A small image embedding model, trained from scratch: widths [256, 512, 1024].
Rows from block 5 of a small image embedding model, named by matrix and row number. Rows with one number belong to one channel. Each number is 128 + 24 x the weight over its row's rms, rounded and kept within 0 to 255. All counts start at 0. After the name is the row's rms in percent of the matrix's.
After each channel's rows are labels from the 100 images, of 14848, where the channel reaches its highest value: "top examples" is what is common among them. Only what is clearly more common there than usual is listed. The data: capsule endoscopy frames (Kvasir-Capsule). In brackets: how many of the 100.
# convs1: 3x3 conv (model.blocks.5.convs.1.weight, 128x128x3x3, each kernel summed), inputs 0-127
# convs2: expand pointwise conv (model.blocks.5.convs.2.weight, 512x128x1x1, transposed), outputs 0-255

convs1.47 111 [124 128  64  55 133 109 117  66 116 105 138 119 142 110 108 122 146  95 122 131  73 136 106 119 118 122 136 120 110 124  68 130 117  83 132 144 123 122 132 121 120 131  86 153  99 126 119 115  90  89 117 124 125 117 111  96 118 138  96 122  83 123  87 110 132 119 130 114 123 119 131 127 115  92  89 138 118  77 115 112 132 121 116 139 117  77 146 110 125  85 131 130  96 135 120 129 128 120 131 117  79 101 104 142 108  67 130  98 120  91 141 107  87 135 128 142 125 137 120 128 118 101  75 113  87 100 130 127]
convs2.47 099 [136 132 129 136  76 116 103 141 155 109 131 107   8 140 128 142 185  96 158 111 128 113 191 119 127 132 143 115 144 105 114 138 124 117 148  98 116 116 138 126 128 128 157  87 128 121 120 114 133  73 147 163 103 124 128 125 195 118 142 139 110 144 115  78 190 142 134 143 109 134 143 137 130  81 134 120  82 130 126 125 125 147  94 124 142 153 118 137 133 128 111 129  60  98 125 126 103 195  78 128 165 126 121 225 129 163 127 140 134 140 122 134 131 128 123  20 114 178 128 124  99 132 158  97 120  67 127 138 130 130  81 131 128 137 130 139 121 148 134 126 130 127 139 135 123 115 110 118 129 122 140 117 127 106 133 121 130 131 174 128 128 109 138 141 191 173 124 131 128 101 129 118 120 122 119 128 120 150  94 111 133 141 124 156  90 119 131 129 133 138 118 190 122 130 117 141 106 122 141 116 132 131 137  43 135  95 136  59 101 155 168 145 163 152 144 127  78 101 153 125 113 139 109 125 119 155 159  97 134 151 126 106 100 139 128 120 122 121 169 142 128 130 132 105 100 122 121 126 143 120 167  78 126 111 113 147]
top examples: finding: foreign body (60)

convs1.34 077 [137 126 138 113 134 133 159 125 150 134 104 140 126  75 115  94 136  89  89 152 115 128 138 159 148  92 135 135 104 144 154 146 127 153 106 130 153 170 130  93 155  85 104 100 148 107 143 131 107 159 103 145 114 116 171 165  68  75 131  67 110 107 130 114 138 134 138 123 160  99 124 121 102  97 116 135 156 150 146 123 135 126 136 135 122 147 118 128 119  89 165 117  97 168 122 131 108  86 100 115 137 107 161 166 127  76 122 140 152 123 122 132 180 121 134 144 141 101 106 131 110 155 141 104 142  78 145 151]
convs2.34 074 [128 146 142 127 121 124 128 124 153 127 128  81  64 128 141 151 132 124  76 108 130 122 128 139 126 128 108 120  86 145 128 130 125 195  94 161 128 128 136 122 104 134  65 152 184  96 127 131 130 135 179 112 115 122  54 134 124  95 126 122 121 128  86 125 157 142 180 128 136 110 127 143 126 134 141 103 127 129 137 129 128 109 136 128 127 132 201 126 124 127 155 130  49 102 144 131 149 126  95 123 117 117 121 149 181 131 138  89 110  58 135  96  94 100 125 100 123  68 128 102 127 137 125 137 128 127 143 108 125 129 142 130 105 125 165 163 149  97 128 190 126  68 146 165 134 108 153  89 129 120 128 133 109  89 162 106 127 163 123 135 134 121 138 113 129 114 134 134 113 124 123 114 136 130  56 110 131 122 118 133 106 126 116 126 137 109 123 150 126 171 124 110  93 176 176 129 169 128 138 154 136  91  90 147 111 140 123 137 116 125 120  87  99 162 118 124 124 153 146 114 114 120 105 174 126  50 121  92 153 128 132 138 114  74  74  98 130 147  98  35 170 132 128 149  81 125 142 103 125 116 128 142 128 141  93 111]
top examples: finding: ileocecal valve (40)

convs1.46 083 [104 146 114 118 112 132 114 111  84 115 130 104 123 103  82  99 122  73 116 112  81 131 135 120 128 133  79 119 138 106 113 120  30  87 112 139 115 134 130  97 116 124  95  95 108 138 122 158 128 127 126 111 119 134 119 117  93 122  70  74  99 148 101 157 128  92 139 134 134  95 114 121 111 141 110 122 113 113 118 153 120 141 103 118  59 112 112 141 122  91 112 130 116 116  97 115 107 104 109 100 110 118 125 137 116  40 110 119 136 118 127 111 153 142 139 135 139 116 132 114 109 124 107 102 123 117 129 126]
convs2.46 125 [126 131 186 127 117 132 125 127 209 126 160 142 147 121 140 131 135 121 174 105 129 131 123 124 130 136 123 128 120 138 116 104 131 128 158 146 122 155 129 118  87 132 145 144 151 113 155 117 132 111 158 180 127 108 149 143 130  92 148 135 139 171 104 125 215 112 168 135  58 124 136 132 138 127 124 140 117 135  96  53 122 132 134 133 137  74 150 122 133 134 151 154  84  51  95 143  97 127 118 115 128 113 131 172 153 119 128 131 131 122 140 107 148 126 132 141 131 106 134  99 124  98 127 102 123 130 127 135 107 109 151 114 149 145 112  92 100 130 128 113 141 138  92 128 124 133 166 168 107 121  77 119 134 132 133 157 123 114 156 130 150  83 115 164 128 126 100 128 173 135 130 127 127 111 138 125  80 134 121 133 134 132 130 127 118 113 150  92  86 104 127 112 117 111  80 126  85 143 102 110 134 129 187 115 161 132 131 130 159 125 120 114 130 153 133 146  58 116 181 136 162 107  67 147 125 113 140 100 131 133 132 129 193 130 146 143 109 102  43 149  95 107  99 113  98 175 106 112 136 123 144 115 190 120  80 140]
top examples: finding: foreign body (34); finding: reduced mucosal view (25)

convs1.54 088 [141 182 154  57 124 163 116  84 136 159 163 132  81 155 152 119 102 146 131 119 128 103  83 164 117 143 155 111 121 129 165 107 122 151 101 118 121 131 109 173 141 117 116  90  99 113 126 110  98 132  99 150 123 140 124 173 148 111 107 128 150 119 124 131 122 136 139 119 143 111 136  98 101 120 131 116 137 158 100  86 115 131 119  85 151 134 100 132 118 111 137 122 170 114 130 132 150 129 148 119  57 104 135 128 101 155 104 151 157 164 151 106 125 118 134  95 131 144 190 135 143 154 168 159 149 125 140 139]
convs2.54 117 [126 129 146 143 130 122 131 115 138 113 128 131 122 135 130 130 134 133 155 107 135 114 163 115  92 179 106 125 126 165 107 133 113 152 128  77 127  76 127 111 120 132 138 129 131 146 121 117  86 101 110 130  51 137   0 184 175 141 127 118 134 133  77  88 126 125 135 164 101 129 135 173 182 115 136 125 105 161 204 124 178 129 127 135 148 164 140 124 125 130 187 158  91 127 128 126 126 130 132 134 166 164 160 133 123 136 126 130 126 131 138  86 132 101 119 114 124 129 130  56 103  86 121 113 129 143 120 127 121 129 147 130 135 123 127 105 138 165 131 128 129 112 117 143 116 100 154  99 120 118 121 129 133  67 217 152 128 114 130 104 128 100 128 121 123 140  92 106 143 116 117 123 146 153  92 170 102 137 126 126 119 120 116 116 111 102 138 128 120 116 134 171 105 171 127 129 129 140 133 108 140 116 101  86 124 127 129 117 146 160 148 140 122 119 128  78 128 138 136  87 106 130 131 139 122 126 131 128 127 127 115 122 109 126 109 115 127 129 121 130 221 145 129  47 124 126 130 129 129 129 195 140 137 134  79  83]
top examples: finding: foreign body (62)

convs1.96 096 [124 109  55  76 135 131 126 106 104 106 139 136 144 123 118 170 107  99 111 131  97 130 100 131 139 119 129 101 108 150  53 119 126  88 144 117 138 130 136 123 141 112 108 120  88 137 114 137 109  68 120  99 117 121 153 124 143 137 136 154 120 123 114 121 108  98 120 134 102 123 132 119 101 115  95 168 116  57 111 105 110 126  89 120 125  87 141 135 115 128 141 105 108 122  90 100 108 135 132 123 114  86 104 169  96 120 136 112 124 101 133 154 107 129 134 138 120  74 108 107 110  75  83 117  93 103 133 123]
convs2.96 102 [130 154  89 137 104 106 116 155 141 134 106 118  50  85 126 139 105 132 129 122 133 125 117 134 139 126 142 122 119 112 120 133 128 140 123 106 101 121 175 130 116 171 212 143 126 119 148  81 142 121 119 168  66 116 122 120 193 117 130 131 132 163 117  62 162 143 127 148 107 125 141 123 118 116 138 122 103 128 157 129 140 135 122 155  52 132  80 135 137 140 163 125  52  77 148 136 132 124 156 145 171  90 132 214 128 130  70 163 134 131 131  75 127 172 107 104  98  96 128 117 128 121 118 138 128 108  98 148 127 108  90 113  95 128 150 128 128 141 118 138 138 125 143 123 128  80 115 139  98 125 125 161 129 137 141 225 140 128 154 128 182 147 128 156 185 129 123 127 152 101  73 168 133 149 128 140 107 163 102 117 146 126 128 125  98 107 128 135 129 115 117 128 122 196 130 131 121 123 138 119 131 129 140 126 137 135 128  64 107 128 124 162 131 134 188 128 103  87 137 149  79 122  97 127 149  83 124 109 125 159  98 131 135 133 131 128 131 142 134 152 135 101 135 129 100 115 128 129 154 132 160 117 108 121 136 196]
top examples: finding: foreign body (55)

convs1.35 073 [143 112 115  64 152 100 101  70 124 123 147 177 143 108 109 184 115  80 116 133 142 149 100 137 126 156 126 109 133 105 144 137  63 121 170 130 134  70 140 108 147 120  99 101 120 119 126 174 115 129 119 132 119 114 161 135 112 115 137 122 117 134 127  93 130 129 109 126 105 138 142 133 130 128 120 124 109 138 121  76 101 112 124 140  80  85 133  97 113 122 131  90 130 146 126 157 118 134 111 151  99  95 129 170 103  99 146 135 123 111 148 152 146 125 123 146  87 125  84  83 138 127 126 121 142  64 118 136]
convs2.35 098 [118 138 104 175 123 128 144 169 127 125 117  94 128 120 160 117 108 110 130  68 128 122 130 143 125 137 139 125 116 101 126 130 127 168 177 133 104 123 123 127  72 128 165 140 112 104 130 113 132 125 128 117  78 161  21 123 152 167 142  99 124 159  91  80 149 113 125 144  72 125 127 140 131 120 136 159  56 135  94 127 119 135 121 144 127 190 128 127 142 144 169 183  52  98 136 138 128 124  72 130 135 122 126 249 126 170 121 128 128 134 140 113 157  72  84 143 109 111 131 116  97 127 153 133 130 126 123 134 143 129 129 145 130 132 114 136 111 127 121 135 128 125  66 132 117  85 110 139 135 132 158 139 138 130 186 131 129 136 130 125 202 111 127 116 129 133 111 128 138 129 117 115 110 133 130 129 128  91  93 138 132  88 129 190 119 130 134  76 127  97 155 111 133 153  97 107 107 134 105 122 140 153 121 101 134 138 129 126 170 117 141 124 166 130 128 110 104 126 121 135 138 108 100 143 143  37 134 129 143 122 136  70 152 129 145 106 121 141  91 135 188 123 120 147 147 127 132 110 119 127 140 117 135 164  98 130]
top examples: finding: foreign body (68)

convs1.42 091 [113 138 114  80 132 120 100  90 134 141 130 133 109 120 108  79  77 126 103 110  95 124 107 140 124 110 117 105 147 126 122 118 151 136 155 138 134 126 120 123 133 112 124  69 140 124 120 121 118 135  92 157 111 131 115 147 107  71 165 121 147 153 138  81 122 137 146 128 144  57 140 130 148 126 117 113 102 109  87 123 124 101 113 100  90 128  45 103 110 115 116 105 126 134  98 127 123 103 141  87 113 137 169  98 118 140 113 129 144 133 154 118 130 104 132 126  65  78 149 177  89 134 147 128 111 129 121 140]
convs2.42 101 [112 121 158 133 124 141 137 160 131 132 118 130 143 127 132 133 146 128 142  72 128 122 133 138 115 131 102 120 119 129 118 132 125 126 134  83 117  67 179 123 112 121 139 128 135 128 125  87 134  78 137 129  76 131  67 165 131 138 122 113 118 125 119  57 199 128 155 163  78 122 119 130 113 129 145 137  90 146 192 127 145 126 154 130 151 155 163 109 140 145 119 190  52 128 129 118 130 119  74 121 112 176 148 141 110 147 114 138 130 115 128  81 140  69 116 154 128 128 144 129 126  36 118 128 128 122 134 130 101 139 107 110 147 117 125 122 129 176 114 127  91 111 128 138 128  83 181 127 111  77 104 150 132 124 174 165 149  95 125 130 126 128 120 127 125 129 107 129 186 106 126 135 127 110 128 130 105 127  66 127 104 120 128 120 115  73 125 106  99 137 130 135 116 157  63 142 126 136 126 127 130 123 127 121 127 119 131  99 142 144 152 119 137 117 131 145 109 118 133 173 179 150 129 147 135 117 133 117 151  85 142 117 164 133 129 128 108 140  87 136 146 128 128 131  74 148 126 115 125 145 141 103 138 157  89 122]
top examples: finding: foreign body (56); finding: ileocecal valve (27)

convs1.69 129 [ 99 116 128  94 125 109 118 100 104  84  75 118 140  92  82 130 116  95  67 120 127  96 101 124 102  55 107 133 104 132 140 139 113 141 112 129 110 130  98  80 120 121 103 142 124 104 127 105  53 134 111 132 114 108 132 127  87 143 111 144 105 150 119 102 113 133 120  84 131 132  68 120  76  92 103 130 138 150 130 158 118 134 110 139  85 117 148 130 105  78 130 129 123 135 128 118 110 122  82  89  96  87 127 142 109  99 127 134 117 128 102 123 142  95 135 126 108 132 123 135 119 132 132 103 141 112 119 128]
convs2.69 083 [128 137 113 117 136 117 138 135 165 116 183  74 113 114 127 132 117 137 124  84 127 124 127 112 127 150  95 125 151 105 123 159 128 195  74 142  31 122 127 127 133 128 131 142 129 121  52 123 128 132 138 118 126 109 122 149 123 142 118 166 118 128 132 134  79 136 116 120 149 121 128 127 198 117 149 114 120 116 135 113 102 144 151 124 134 128 133 128 133 127 133 159 144 126 141 147 119 127 150 126 130 121  98  86 107 140 232 135 141 130 130 122  48 123 126 120 155 127  63 128 142 122 135 123 128 118 148 140 132 124  83 124 152 113 150 191 158 106 131 135 118 137 142 129 124  81 192 118 134 129 133 135 160 125 113 132 163 129 128 128 126 184 113 162 160 170 135 129 141 119 131 111 131 137 138 212 128 181 132 105 130 127 128 163 106 153 149 126 189 130 130 130 157 134 131 128 128 128 131 193 145 128 126 125 124 161 126 127 116 131 123 149 115  93 128 145 124 126 131 171 128 101 112 120 138 116 128 129 137 136 144 114 134 167  90 121 118 121 140 133 146 136 133 137 142 142 125 139 128  82 124 154 129  98 125 142]
top examples: finding: ileocecal valve (73)