Rows from block 3 of a small image embedding model, named by matrix and row number. Rows with one number belong to one channel. Each number is 128 + 32 x the weight over its row's rms, rounded and kept within 0 to 255. All counts start at 0. Numbers have three digits each.
After each channel's rows are labels from the 100 images, of 14848, where the channel reaches its highest value: "strongest on" is what is common among them; "peak at" is the part of the image that holds the peak. Only what is clearly more common there than usual is listed. The data: capsule endoscopy frames (Kvasir-Capsule). In brackets: how many of the 100.
# convs1: 3x3 conv (model.blocks.3.convs.1.weight, 128x128x3x3, each kernel summed), inputs 0-127
# convs2: expand pointwise conv (model.blocks.3.convs.2.weight, 512x128x1x1, transposed), outputs 0-255

convs1.35:136123121109081126087137109154122165142115114142138151107136122100086129108074089129113093079142089031100110130131110135185130156113156135142110108113090156137089078188119123122114145082111107097125105107142104090084167116069112116133109117121017126045091072142106117150107152053046094138153123120140145138070108072154096107068139168169142093126121121115127128096177091178136145126145
convs2.35:113099135159063134074114070156134140194100098099126097107055128161111134122140120127149165165138128102095248120132154128134086135129089154128126122113160146115198128150154126124108134128201174152169174137087123103109121119086145135136123052179128123093135198182095204089111118052132041137064111232121133162143136192128162117116175119116121141193007163115126146146125105155123183201109097127129129138143108156129120106105144159157139130143127114112156139082103184047183130163080107113123117131123117137140013126176169132117126154124119122136116136078078141118138115108113165125126159111111133049098130104140123039155190097128121178162143162070157131038106160107128125153098052126131081102134047116097128144108149150139137128131108147133145129126096188141156156147125120
strongest on: finding: ulcer (26)
peak at: centre (42)

convs1.78:120142127133114146112119083103121078097126114120159113117140123141176054105099111045068137063000142135133163133111155135126139127163179120143139076137107102159129084149139117126096116100117160088095055083125157137123069146144139152127174124128100077119064142123105083113144135091075091096146111142137130129114100162069135075111149180096147098124123122098160048099131138124107084109162
convs2.78:139126069085108168125161142127097053046119183126144115126075107180118131107120133128077128122205107137154128139123133133128123134159097120140110153131128132134096124164110119128085044123112128116124168126117139086087147108128165132125125138128112137188171135029133133141153159143132124091163140128126156144088123111181138134095116087118153121154111112100098098203139144132059167092117129045099185094100134182107112160110130155199139134139137129128148168123139125145145100113134126195156193123208082128136129199116120114136140168167112125091131138128154138140124127135007171048133124160134109111175133127112116118161154127100132171038150159129123154115108139101128118098130154208099237183079141139127139095123133105125098174128064126139090116160129151127119203110159150
strongest on: finding: ulcer (52)
peak at: top right (35)

convs1.16:113153189094142106147075194095157078129132146117120122123129207145124158158143129172126146141187118100096095151101127118129124140086123106137113131171163079118162143102108157128208060122138135100085116123145110134141142047109115096166097142185125208143141099131079143097193168145168163079141066086119113118111160194162165167073110147141124106092117152121076127111117116116185125133155
convs2.16:116133229117126167110135145068137065128125113131094150169139151103157126129155123114230136130202125127096167120101155119143104128144165120099073129119116123141056109108126089144035115087123141129111142133145101027064142090132116165127094147131128132139136144050095049151123138155132168111143172126157128145149155106187118036098124105103129174119116184170118117138158110122126100145118139177115138135180140122119162137127131081094135063156127122144138092120132127253136199135105179139177123158167119118079132131134117095120123109124127130190117097107049201136139129126107128057133126101124091140193129042055158145125106137089119096111148121113145118110052131103103091128133170100112173224153080099130122096106114103075163124129121132200124150082131128112086145121129129
strongest on: finding: ulcer (43)
peak at: middle left (35)

convs1.26:168169082120112138102106124081092108129134129122112098102180134099041092158153101194121160150136104090143111158135151125141114113138143148100119050154029175144140124120109105125153099124105141130101075104108147104153170110125086176132146119126034092140121147100123103166134104105100112191130138160096122090111120088094114062090121136129192097090122123092144152124138150217060129170119
convs2.26:106124240224087130117098088141163128098113169108094129159111130139092131153154128164142134245172105087095157133139116127132120172130227182174111107122121138112141115139118135126113124127156164147167151145040111137124124132103141133134134035171125111108130143141083195121130106107180113178124118182145142142151077139179139107128165131121116201175076097127122127137134120198123097128179128126127120065141175116109118172058137179146128077186113062109185122093125131148157121184142120127152163189056122149138120159163135152122124127098109115135132109128043164127025125131123105116128140129035137119149171128134160104184118038122130134118141200169132117113119200132154114139122066134043141136135070063124115107127141154139146117156103114122165103151110163154113188138126094
strongest on: finding: ileocecal valve (52)
peak at: centre (37)

convs1.40:106039167132032139115149126139168155150134154125119103125088134084129091120084124113071144118076127176129091128097120120122151097150100146061176110163150112059133101011159126130083101121129068113127150167139126125107049130118160097144140097098132121150127117176137136134138154136067142151109108119123103119106114138134161118133096074084095185112118133138139186117093125105156041124141
convs2.40:055132161114120138139148093145089162117134134128128135111201139151127123118123200125217127060184127047127108128140156129129167114164134128076085161146158107122125119140118141119079153092141127125135085106129120137122107151131131096127142128113194130130136121100192115098071046109104139117149139133093120090130132129138110107105097156193113146131161165144082128114230167128089131119074121097167122115157094120105137151128128147094108101119082132128098148117097157127148188130086137128117019184129069147167128056144121124117215136131144057142166145114115188121120134082132122129119168092134108129137220108093037118063184129111156122134120113143097127127130144136163122135155138114123098138143129190147051178159126073122083121183128139069130119131133213130128129128160201
strongest on: finding: blood fresh (62)
peak at: centre (39)

convs1.95:113107119112132109075115143086067087097120078102161123099121130084070138157131107115123072117088118094131151100151133095081101113119120098154076141130084131137115128146112107102132100119099180082082025076095135082116115080022071097063119135122071116096133155093099097086143112106081120150111091112114143114078104099101096093123132118093117123063110126108126077104117143071108134122101
convs2.95:149066133132129096124107112134102115132128118123097058061129149123128155115154198140145137125207120102108132121160159092176086146125133129093151128119139182178161087133166048118084141075141122132130130160124122133126123054164131164063137061136136084109135127130061138148178131135128160131125153100142101156113106133132163145124143135058116129144094143137109127117108129148134116190155140128137114128061083133147129108129093181163074146109181127000127121168109075129133115095159114211132128139124093127122063139136186158132112176135098184113138120085131118180124125120158180127105142103112147037123125199113123087188080110118191206197127111182111124126128178135123123172111123123136056134161105100122054130029179078134116136147135165129167098125128166144109158127111111
strongest on: finding: ileocecal valve (56)
peak at: bottom centre (29); bottom right (25)

convs1.113:099104072111091131097123103092092106175129109141119116112098081126080144158085119100114112124113186098084135083082115105106090165118119088089105189104106082125114158104095077091096077111118052093076100088170066122141125136147121135091136125085169127150181054111124100118102134104103088080112108096105161136142126107173082103102121086153115101125076098074141113201080075096137107125112
convs2.113:124149108135145134157171093145157126129159129139102143107114129182107126108009141153121138130136103130154036151120108118208063050126127120136105128165132066135157197102076134127139103126117145061128124121053151123142131127144112094117117116125128093112130124164102133129117133113128086162128127182136150163143147128206157128133125123079075129214128137118128132123124109135140124169128139115211143108101171144137087182135128199072171081128124124142063131120145131123116112083114097076135108125138135142140101135113129134089120098158115143141154144148110164107139120139128123101123140120094232152131134120139195155042087138094084156143134158139171116125112128132163111114171121054120128025113134140145099125129084168120137106125126124161111128129128124119126167175105095
strongest on: finding: ileocecal valve (26)
peak at: middle right (66)

convs1.103:137132120115121124124124159096136074122152137044091087080105133114138104125121121165124140159142067135134104104130137153087171110129132150129101047157082138112116103120035145134138134116119124092124100110116153089105171091013116164140144112145000128110051126134157139063122144115114138144110171133112087099087131110124118142130128151147113120125156109138097165088137146094108125111150
convs2.103:095149100143115231090061079089108105140121134129102161151124118136078144194099120152191138138118099104137154128150130135118135144137165174151131126119106130076119125129110107150141126110096153192156133094041128099089182123123071234125130140197122134125099135128055128120150130088126050127110064186129147128128109136154114161052129112128097143125082128106117151144164125166167112168105122126137115123156128127131128142055194131101125038139131106137162136126118164164130117170154111123150096176110125130151107120147144100131213160121154117117114167137092130131123139133086139105121112128128119112196203113122175125125168125067193123132156169113136154058086164141148176167182098098122127121124134103225105113101145127084136123129131103149117120140124099128144142164102115
strongest on: finding: ulcer (36)
peak at: centre (51)

convs1.71:091097139121139102132127156136028104101071095100129133111140176152094155163154119125135129097175124131117124116132065125091133130092130187157112108158127142136128095145119105137156147120107155105113131118104119118163162055171132132108101130168144194118126102052077117134100111132145106090122000177166110175081117124154127160137135133150113125019131126123092113160156133169129146101123
convs2.71:135109061161154102082101128127134152139076133108134114085117128102106132165126124110109118134172166127111104192088132144143172121133138119131128128137113101069218131154131124123128145146131115108154105079128131216118123165133077114117124092127101133048136179082078126186210138112158100136128093104132116135124110080095121158133163103113128207062135110056145098110173151102137148143138115166126174125130128123141113086128104147144133142143134130173148126122189121000114172140113082041096097133118128133140133136109168123111095120141130077105114203114120138078124115132126161131110168128135132130071115089147184111117110110119139166155069144136121128156159110115127204126128110138145148097128127099131146064140106103121146127061167128178127138137147152133128129124145101
strongest on: finding: ileocecal valve (27)
peak at: bottom centre (30)

convs1.50:092053127136142152120132118189033112152102112130146182121108132130147136149118082079116109117155141179122162134102102178105162145134102174167108107135093133159140129108127108100141187143110110063153140139119066076141164061121117119125153144127151158118139127085129151158125114121077117115154080184132094166092093096099106092090141042151158128090189139221147118187152181134100115121138
convs2.50:141176102130151144129097138109153117137079130119131155128123107114159139150140118127116140166181155121094098133120124168129130105132135152132140150194074089131103117145144131125127138128126184103138129102142125127122136125128042131135093128135080134128132132126166110139121140096158136108131129000109123145094126155089129103124094108151135174076126134080131087133166189074180236153111082122129161156147130144179145128110118119079128169125083144116131186167120099130130214131173124135188073153118120126156108088165123131131108138132138086147126119164073131070110145106162161134126189072131122000130197027183154103126132106129126122134139120123133212121152121121074125139127073134130169126123128122147066124139134140150178175102121195146129135128162149164098101082163091
strongest on: finding: ileocecal valve (86)
peak at: centre (33)

convs1.24:122132122125115157100125072120099070171135140164120073147133116106123110164098131107138084119112153101039103071122079101169078125073109116120133190091111052121110190111147099112101095155110118149119089085140072206136090160177118110090101135077168157123184121139061092149140121140150120118113080112123138157173089136125119110114068105091099098123101104095126135211104103141150141143089
convs2.24:143230114131130121114161151166181137120165118095129136119169141136128054115148161101145105128087095122172096255076092127190068146160139125203123133230103106189130139105094211129118104128068113096120144076107134131107128117129104123123152124176107125182115173120133158132137113138155104127054105106158162044132182118168186118129130068087097181134134108102076068106089102147118107142122142112171141145133144115127048122126122133160150133121112127148072118113130092128141113131162069039085102138173138179099126086120116131091122117139137149149140097128127139171129101127119132078147138158141194128144238127136186159108118135152128132130111168100152116141118163127100132024153120128134086150092163161105160156158124195129126127118148110120100135114169123161129137112072101
strongest on: finding: ileocecal valve (32); finding: blood fresh (29)
peak at: bottom right (53)

convs1.115:093107106157081108040173084135118104149148134084136115124131087148161061159090115103082151123134094161138087083107140141142114060119137132086168165123134105087114141084135081077108094133071097120125140091120130156097082184172164097093078102088129113138160052164141106118101121141104155134058113128133154125169064081126147078148098111081075113148146081145133119129143094121138062106101
convs2.115:106131067121126126128180070129134136073156055128131123125175129215136120155127134127126134128170121131128134120140091113103078070128111116124058183149128160096132156138095112132124124130133178155145129095127119123134121164111120161080255141066146141147151158094146116105120118175106115138157148130122122129124134129099074113125118127171075151123129156143116132105183121124120127148129160129120167181172127120130073134143176228129119108116170176153120113132137178116128134121038000138134081129132141178133132130145161125200177117154147130128181140091070152128137127138155126071128127132143119124129133126133172110115093135107164179190130120153111064127128148061122138132152129126128089121140127137091000184081089132115131135153128108155129122127102135138071103161191125
strongest on: finding: pylorus (30)
peak at: top left (92)

convs1.120:041095111169132143105129102197075172131125136180156124134056150120091169099127107112115154110083122151151171153063141140130137116148116117151135115080104167150170131121107100132051201089112095089178168145124068118148074120136158085131140148073167132129131106111137134149086114103035131163124137150139104171127085090114115117107123091081116126030160140168152118143123137148109138125145
convs2.120:136218130113109165130123092099087123104111111128176147103148128120124121101126053121140158107205126130131123149084091121114147121125176114138127201128116108114112079165094083127123137107172121115127120113134130114101146143113077141156079137104118143161127142123183122164133134118148162123136182123127130137146141128129121078166096137128173155103133138144109127134140133075130144140117123123136119125166125124132129141121115062102140100155038135113140128129129108159158138120109129147150111163136097128133136074192118129129105126145125068131083092122066170117113124084113136128153156125146089082218155070154093124113161141124118089072098116122142129129119139132096024116115156130121171130141147121085043107138129139075117126133143136159198156135127132146094108098152155
strongest on: finding: blood fresh (63); finding: ileocecal valve (25)
peak at: top left (26)

convs1.44:073151138116078118143127102097112096143123185065136100111110168130113089153092105094142118118107140089119156115086102105111172128125130131128103103125093099098163107093115084073151090114033137130093093082130116124081104117095166115112170161120075137103153096140132061113176141135126171117067116132125098112124065140164120123093124136136074101074084124075107114058104107083142084028164
convs2.44:140128052110146165132128128118117101131150129123168019165125128104144087100133048150106097124171058160144097144131134110139116145214127129145118230128103153161133034144147081106138128076075120169129127149057133079138139081109129138078191196134131197127166133108179163146085177134153144072121135114124145148050073085078125131100119136053185101110151130157212098134125053120123161139186186147091125091136114107129111145164116147064085159166135126085137079094124104194092115098128203121128108073150079123124129186128136117152059135139132071106131125076075149129146086141106083102140164168129128099108118125094102138154143128120146119056165148128078127094155115068110168140086094116127183096109186164101088179073120103113127128118089042122103113255132141128101100125148102
strongest on: finding: ulcer (32)
peak at: top right (27)

convs1.3:117148132122163107177102104131155070113128120139121106120142129132152099028158148040153098114000101120118142131123085114089164072156125111124139092145101142122136136136107133170133145127114141145126079118146131123095122102042147136146136126165023147129094086147161094091136158105143138149085151129140092119048118166120154142123118133134109125131107134094122095083124117130140130072171
convs2.3:159185097095168114149136141136117093163115119116146128142169128134155015123139102151108124128144100135154126125139119163109130133111110115128102188126111134138154055126111126118170173127085150181127097119116199119128081147139115136127148189053158255127139099082134137136124179137161128128140128106124132118044121135141124205140137111123127109127168125130135067140124088115128152151133139157099124087126129142128133131125090139007173128135147110102153141129117109166129137116135128117111096122120132088126147132124072129132121093121187134104173132135161130125144132127057102121113137127141110126127091116178124115079127098187067095042060138156116144123116116122118130124123151138104255154121186150101155102055127111183127137093066039138133105148138143110173139121188129
strongest on: finding: ulcer (59)
peak at: top right (33)

convs1.25:111136094101128148105111134110143110125094178123128100092129131163146120144177134147135132127151140127125130158118173092144136129138166147159132145096144124113184095121117130142131143134129125130126081000143141114166149133000121144139088150180134094089157162108096109132066112095141135080097101135077189098130164114099111151111123166124102000132085129130126115126077171146150089114146
convs2.25:133136088123110150114145130132122104035117119121171058125123128068138051097130109160121105130195075140139077096099134073102130083199193127122071144128117127191177113130134103128115100121092127154125138135137153135115126129108110123137160193124091205160205120082150106139119137162133139121118212129101146122066120133149170129145096114117137120117159132116103119150125085051131133133158151142108125137123129118127118145202093150171111123124119089136049097130112126137127133097107141129078125127129129128129126158091129119129120105178132120137128147039103158138151095193081129089241062160140134103171135111131129153100141113122197098116158115139069132092171110117058146129095135079127162147064115138135009164131116079113117138107132079079137183145135129115119077126138093
strongest on: finding: ulcer (43)
peak at: top right (28)

convs1.111:119145121126135125149150124113134063124125141112118084105134148135136123080129097176133133154111042141129133146134152106048179107144153142153113045167081135100155107106065108111143115131080141080131101130137129065116143114087131091153163107134000133125065132147152122105132152118102139176085136148109100108098110120096126135103098159121114134124140141127115180077137153141118119115181
convs2.111:071148110165117146084084107101119128122116133122061141143124130116101129179123128141255132162130109077126167123115141100128119140130157160172098127113130131104158101142107135132109125122123151191154154123074097097094147119077133183120131110169128136121095130127064144100179122072128096120112074178114146123128125143170126153014189131129111146170077129106115153153169120143125113151130097124129096101186132111065117139081136141118146097172129126155183154113112143123132136238136131122140104171079115130134079118159155127116137149104164086098104149116061151118129129125089124098126099121103092116194230125102175108125139116056182127139163167130142109095071176138152118166136084127109126132125112088199092113124157124099139135130128114151119110171090126129129207203109077
strongest on: finding: ulcer (57)
peak at: centre (51)

convs1.39:160032099156112116127147145158107129123130132158196099075096129150050127136165159218109106145147157122137165131106115115146133097139071124087195123136180130152159099115078122140107141128148119102093135148104126150160130118072145092094169107096153109111175155126083142112137093150115115207166090135075166139170115133122116104184127094103177140061109123115115160120108124146086068205124
convs2.39:127193140123104125185139107124187131079107160090127145130103171167129128131155124154134125148170128135081137099175135138146120131116197128123113131072147102090114096134088106060112128071138138125152130134124120143127129154125125128089078101150153117127113172115105152136130120120102121177116130159151123062148119138176127099130166150115124241159107132145102121127163149146116106113127117127144131025143181124077121137091142154136086131141130126058217173133126146148191110128097114146144165138127119215172096217127132181194137119076079126125192122128115148132099143082171113127132163130065114128231191122141103114143119070089087137135135165126125125119118153135136128107155118149071125168131098126128119110131181146167122104130143137042198119124126185201135135128153183
strongest on: finding: blood fresh (44)
peak at: top centre (39); centre (34)

convs1.12:120046114114129136153112150067113124155100193134091122122111132099151120177109086163077117138118164071089114141092108141094096076133081106114077139061120101094118113099103067080115087108133074160086085090142039129130075107132112110122115087108180125090155141059109116127167129128162209103118120072079127114130116093127121130150100134104094056141100143132141157118113140104144078112110
convs2.12:139168036123090125113117133133078071130128205137107127191106126145136104097132087120120150129169096128152129155075132238139059133159151128128109182120075149161044044135117129122100134114118123128190135134131144146131135113123117138091138131080089190173165121024129132162129132149136164128137127130111127172125123094131169143181094017128174094069128122110124127141126098129130130128142184156073136119136106130134137136127072133143142065154141138135143128086126101207130116107153131128183130106163036128140133220099120123135133207145061144106209137167144202131125113138114082118121125155139149086126123099133152157165128132129161117099121162143118152112133116103128151128172114113130166135129166195093116126066129142171111155117074087119130105187138109105127109119118079
strongest on: finding: ulcer (49); finding: blood fresh (32)
peak at: top right (28)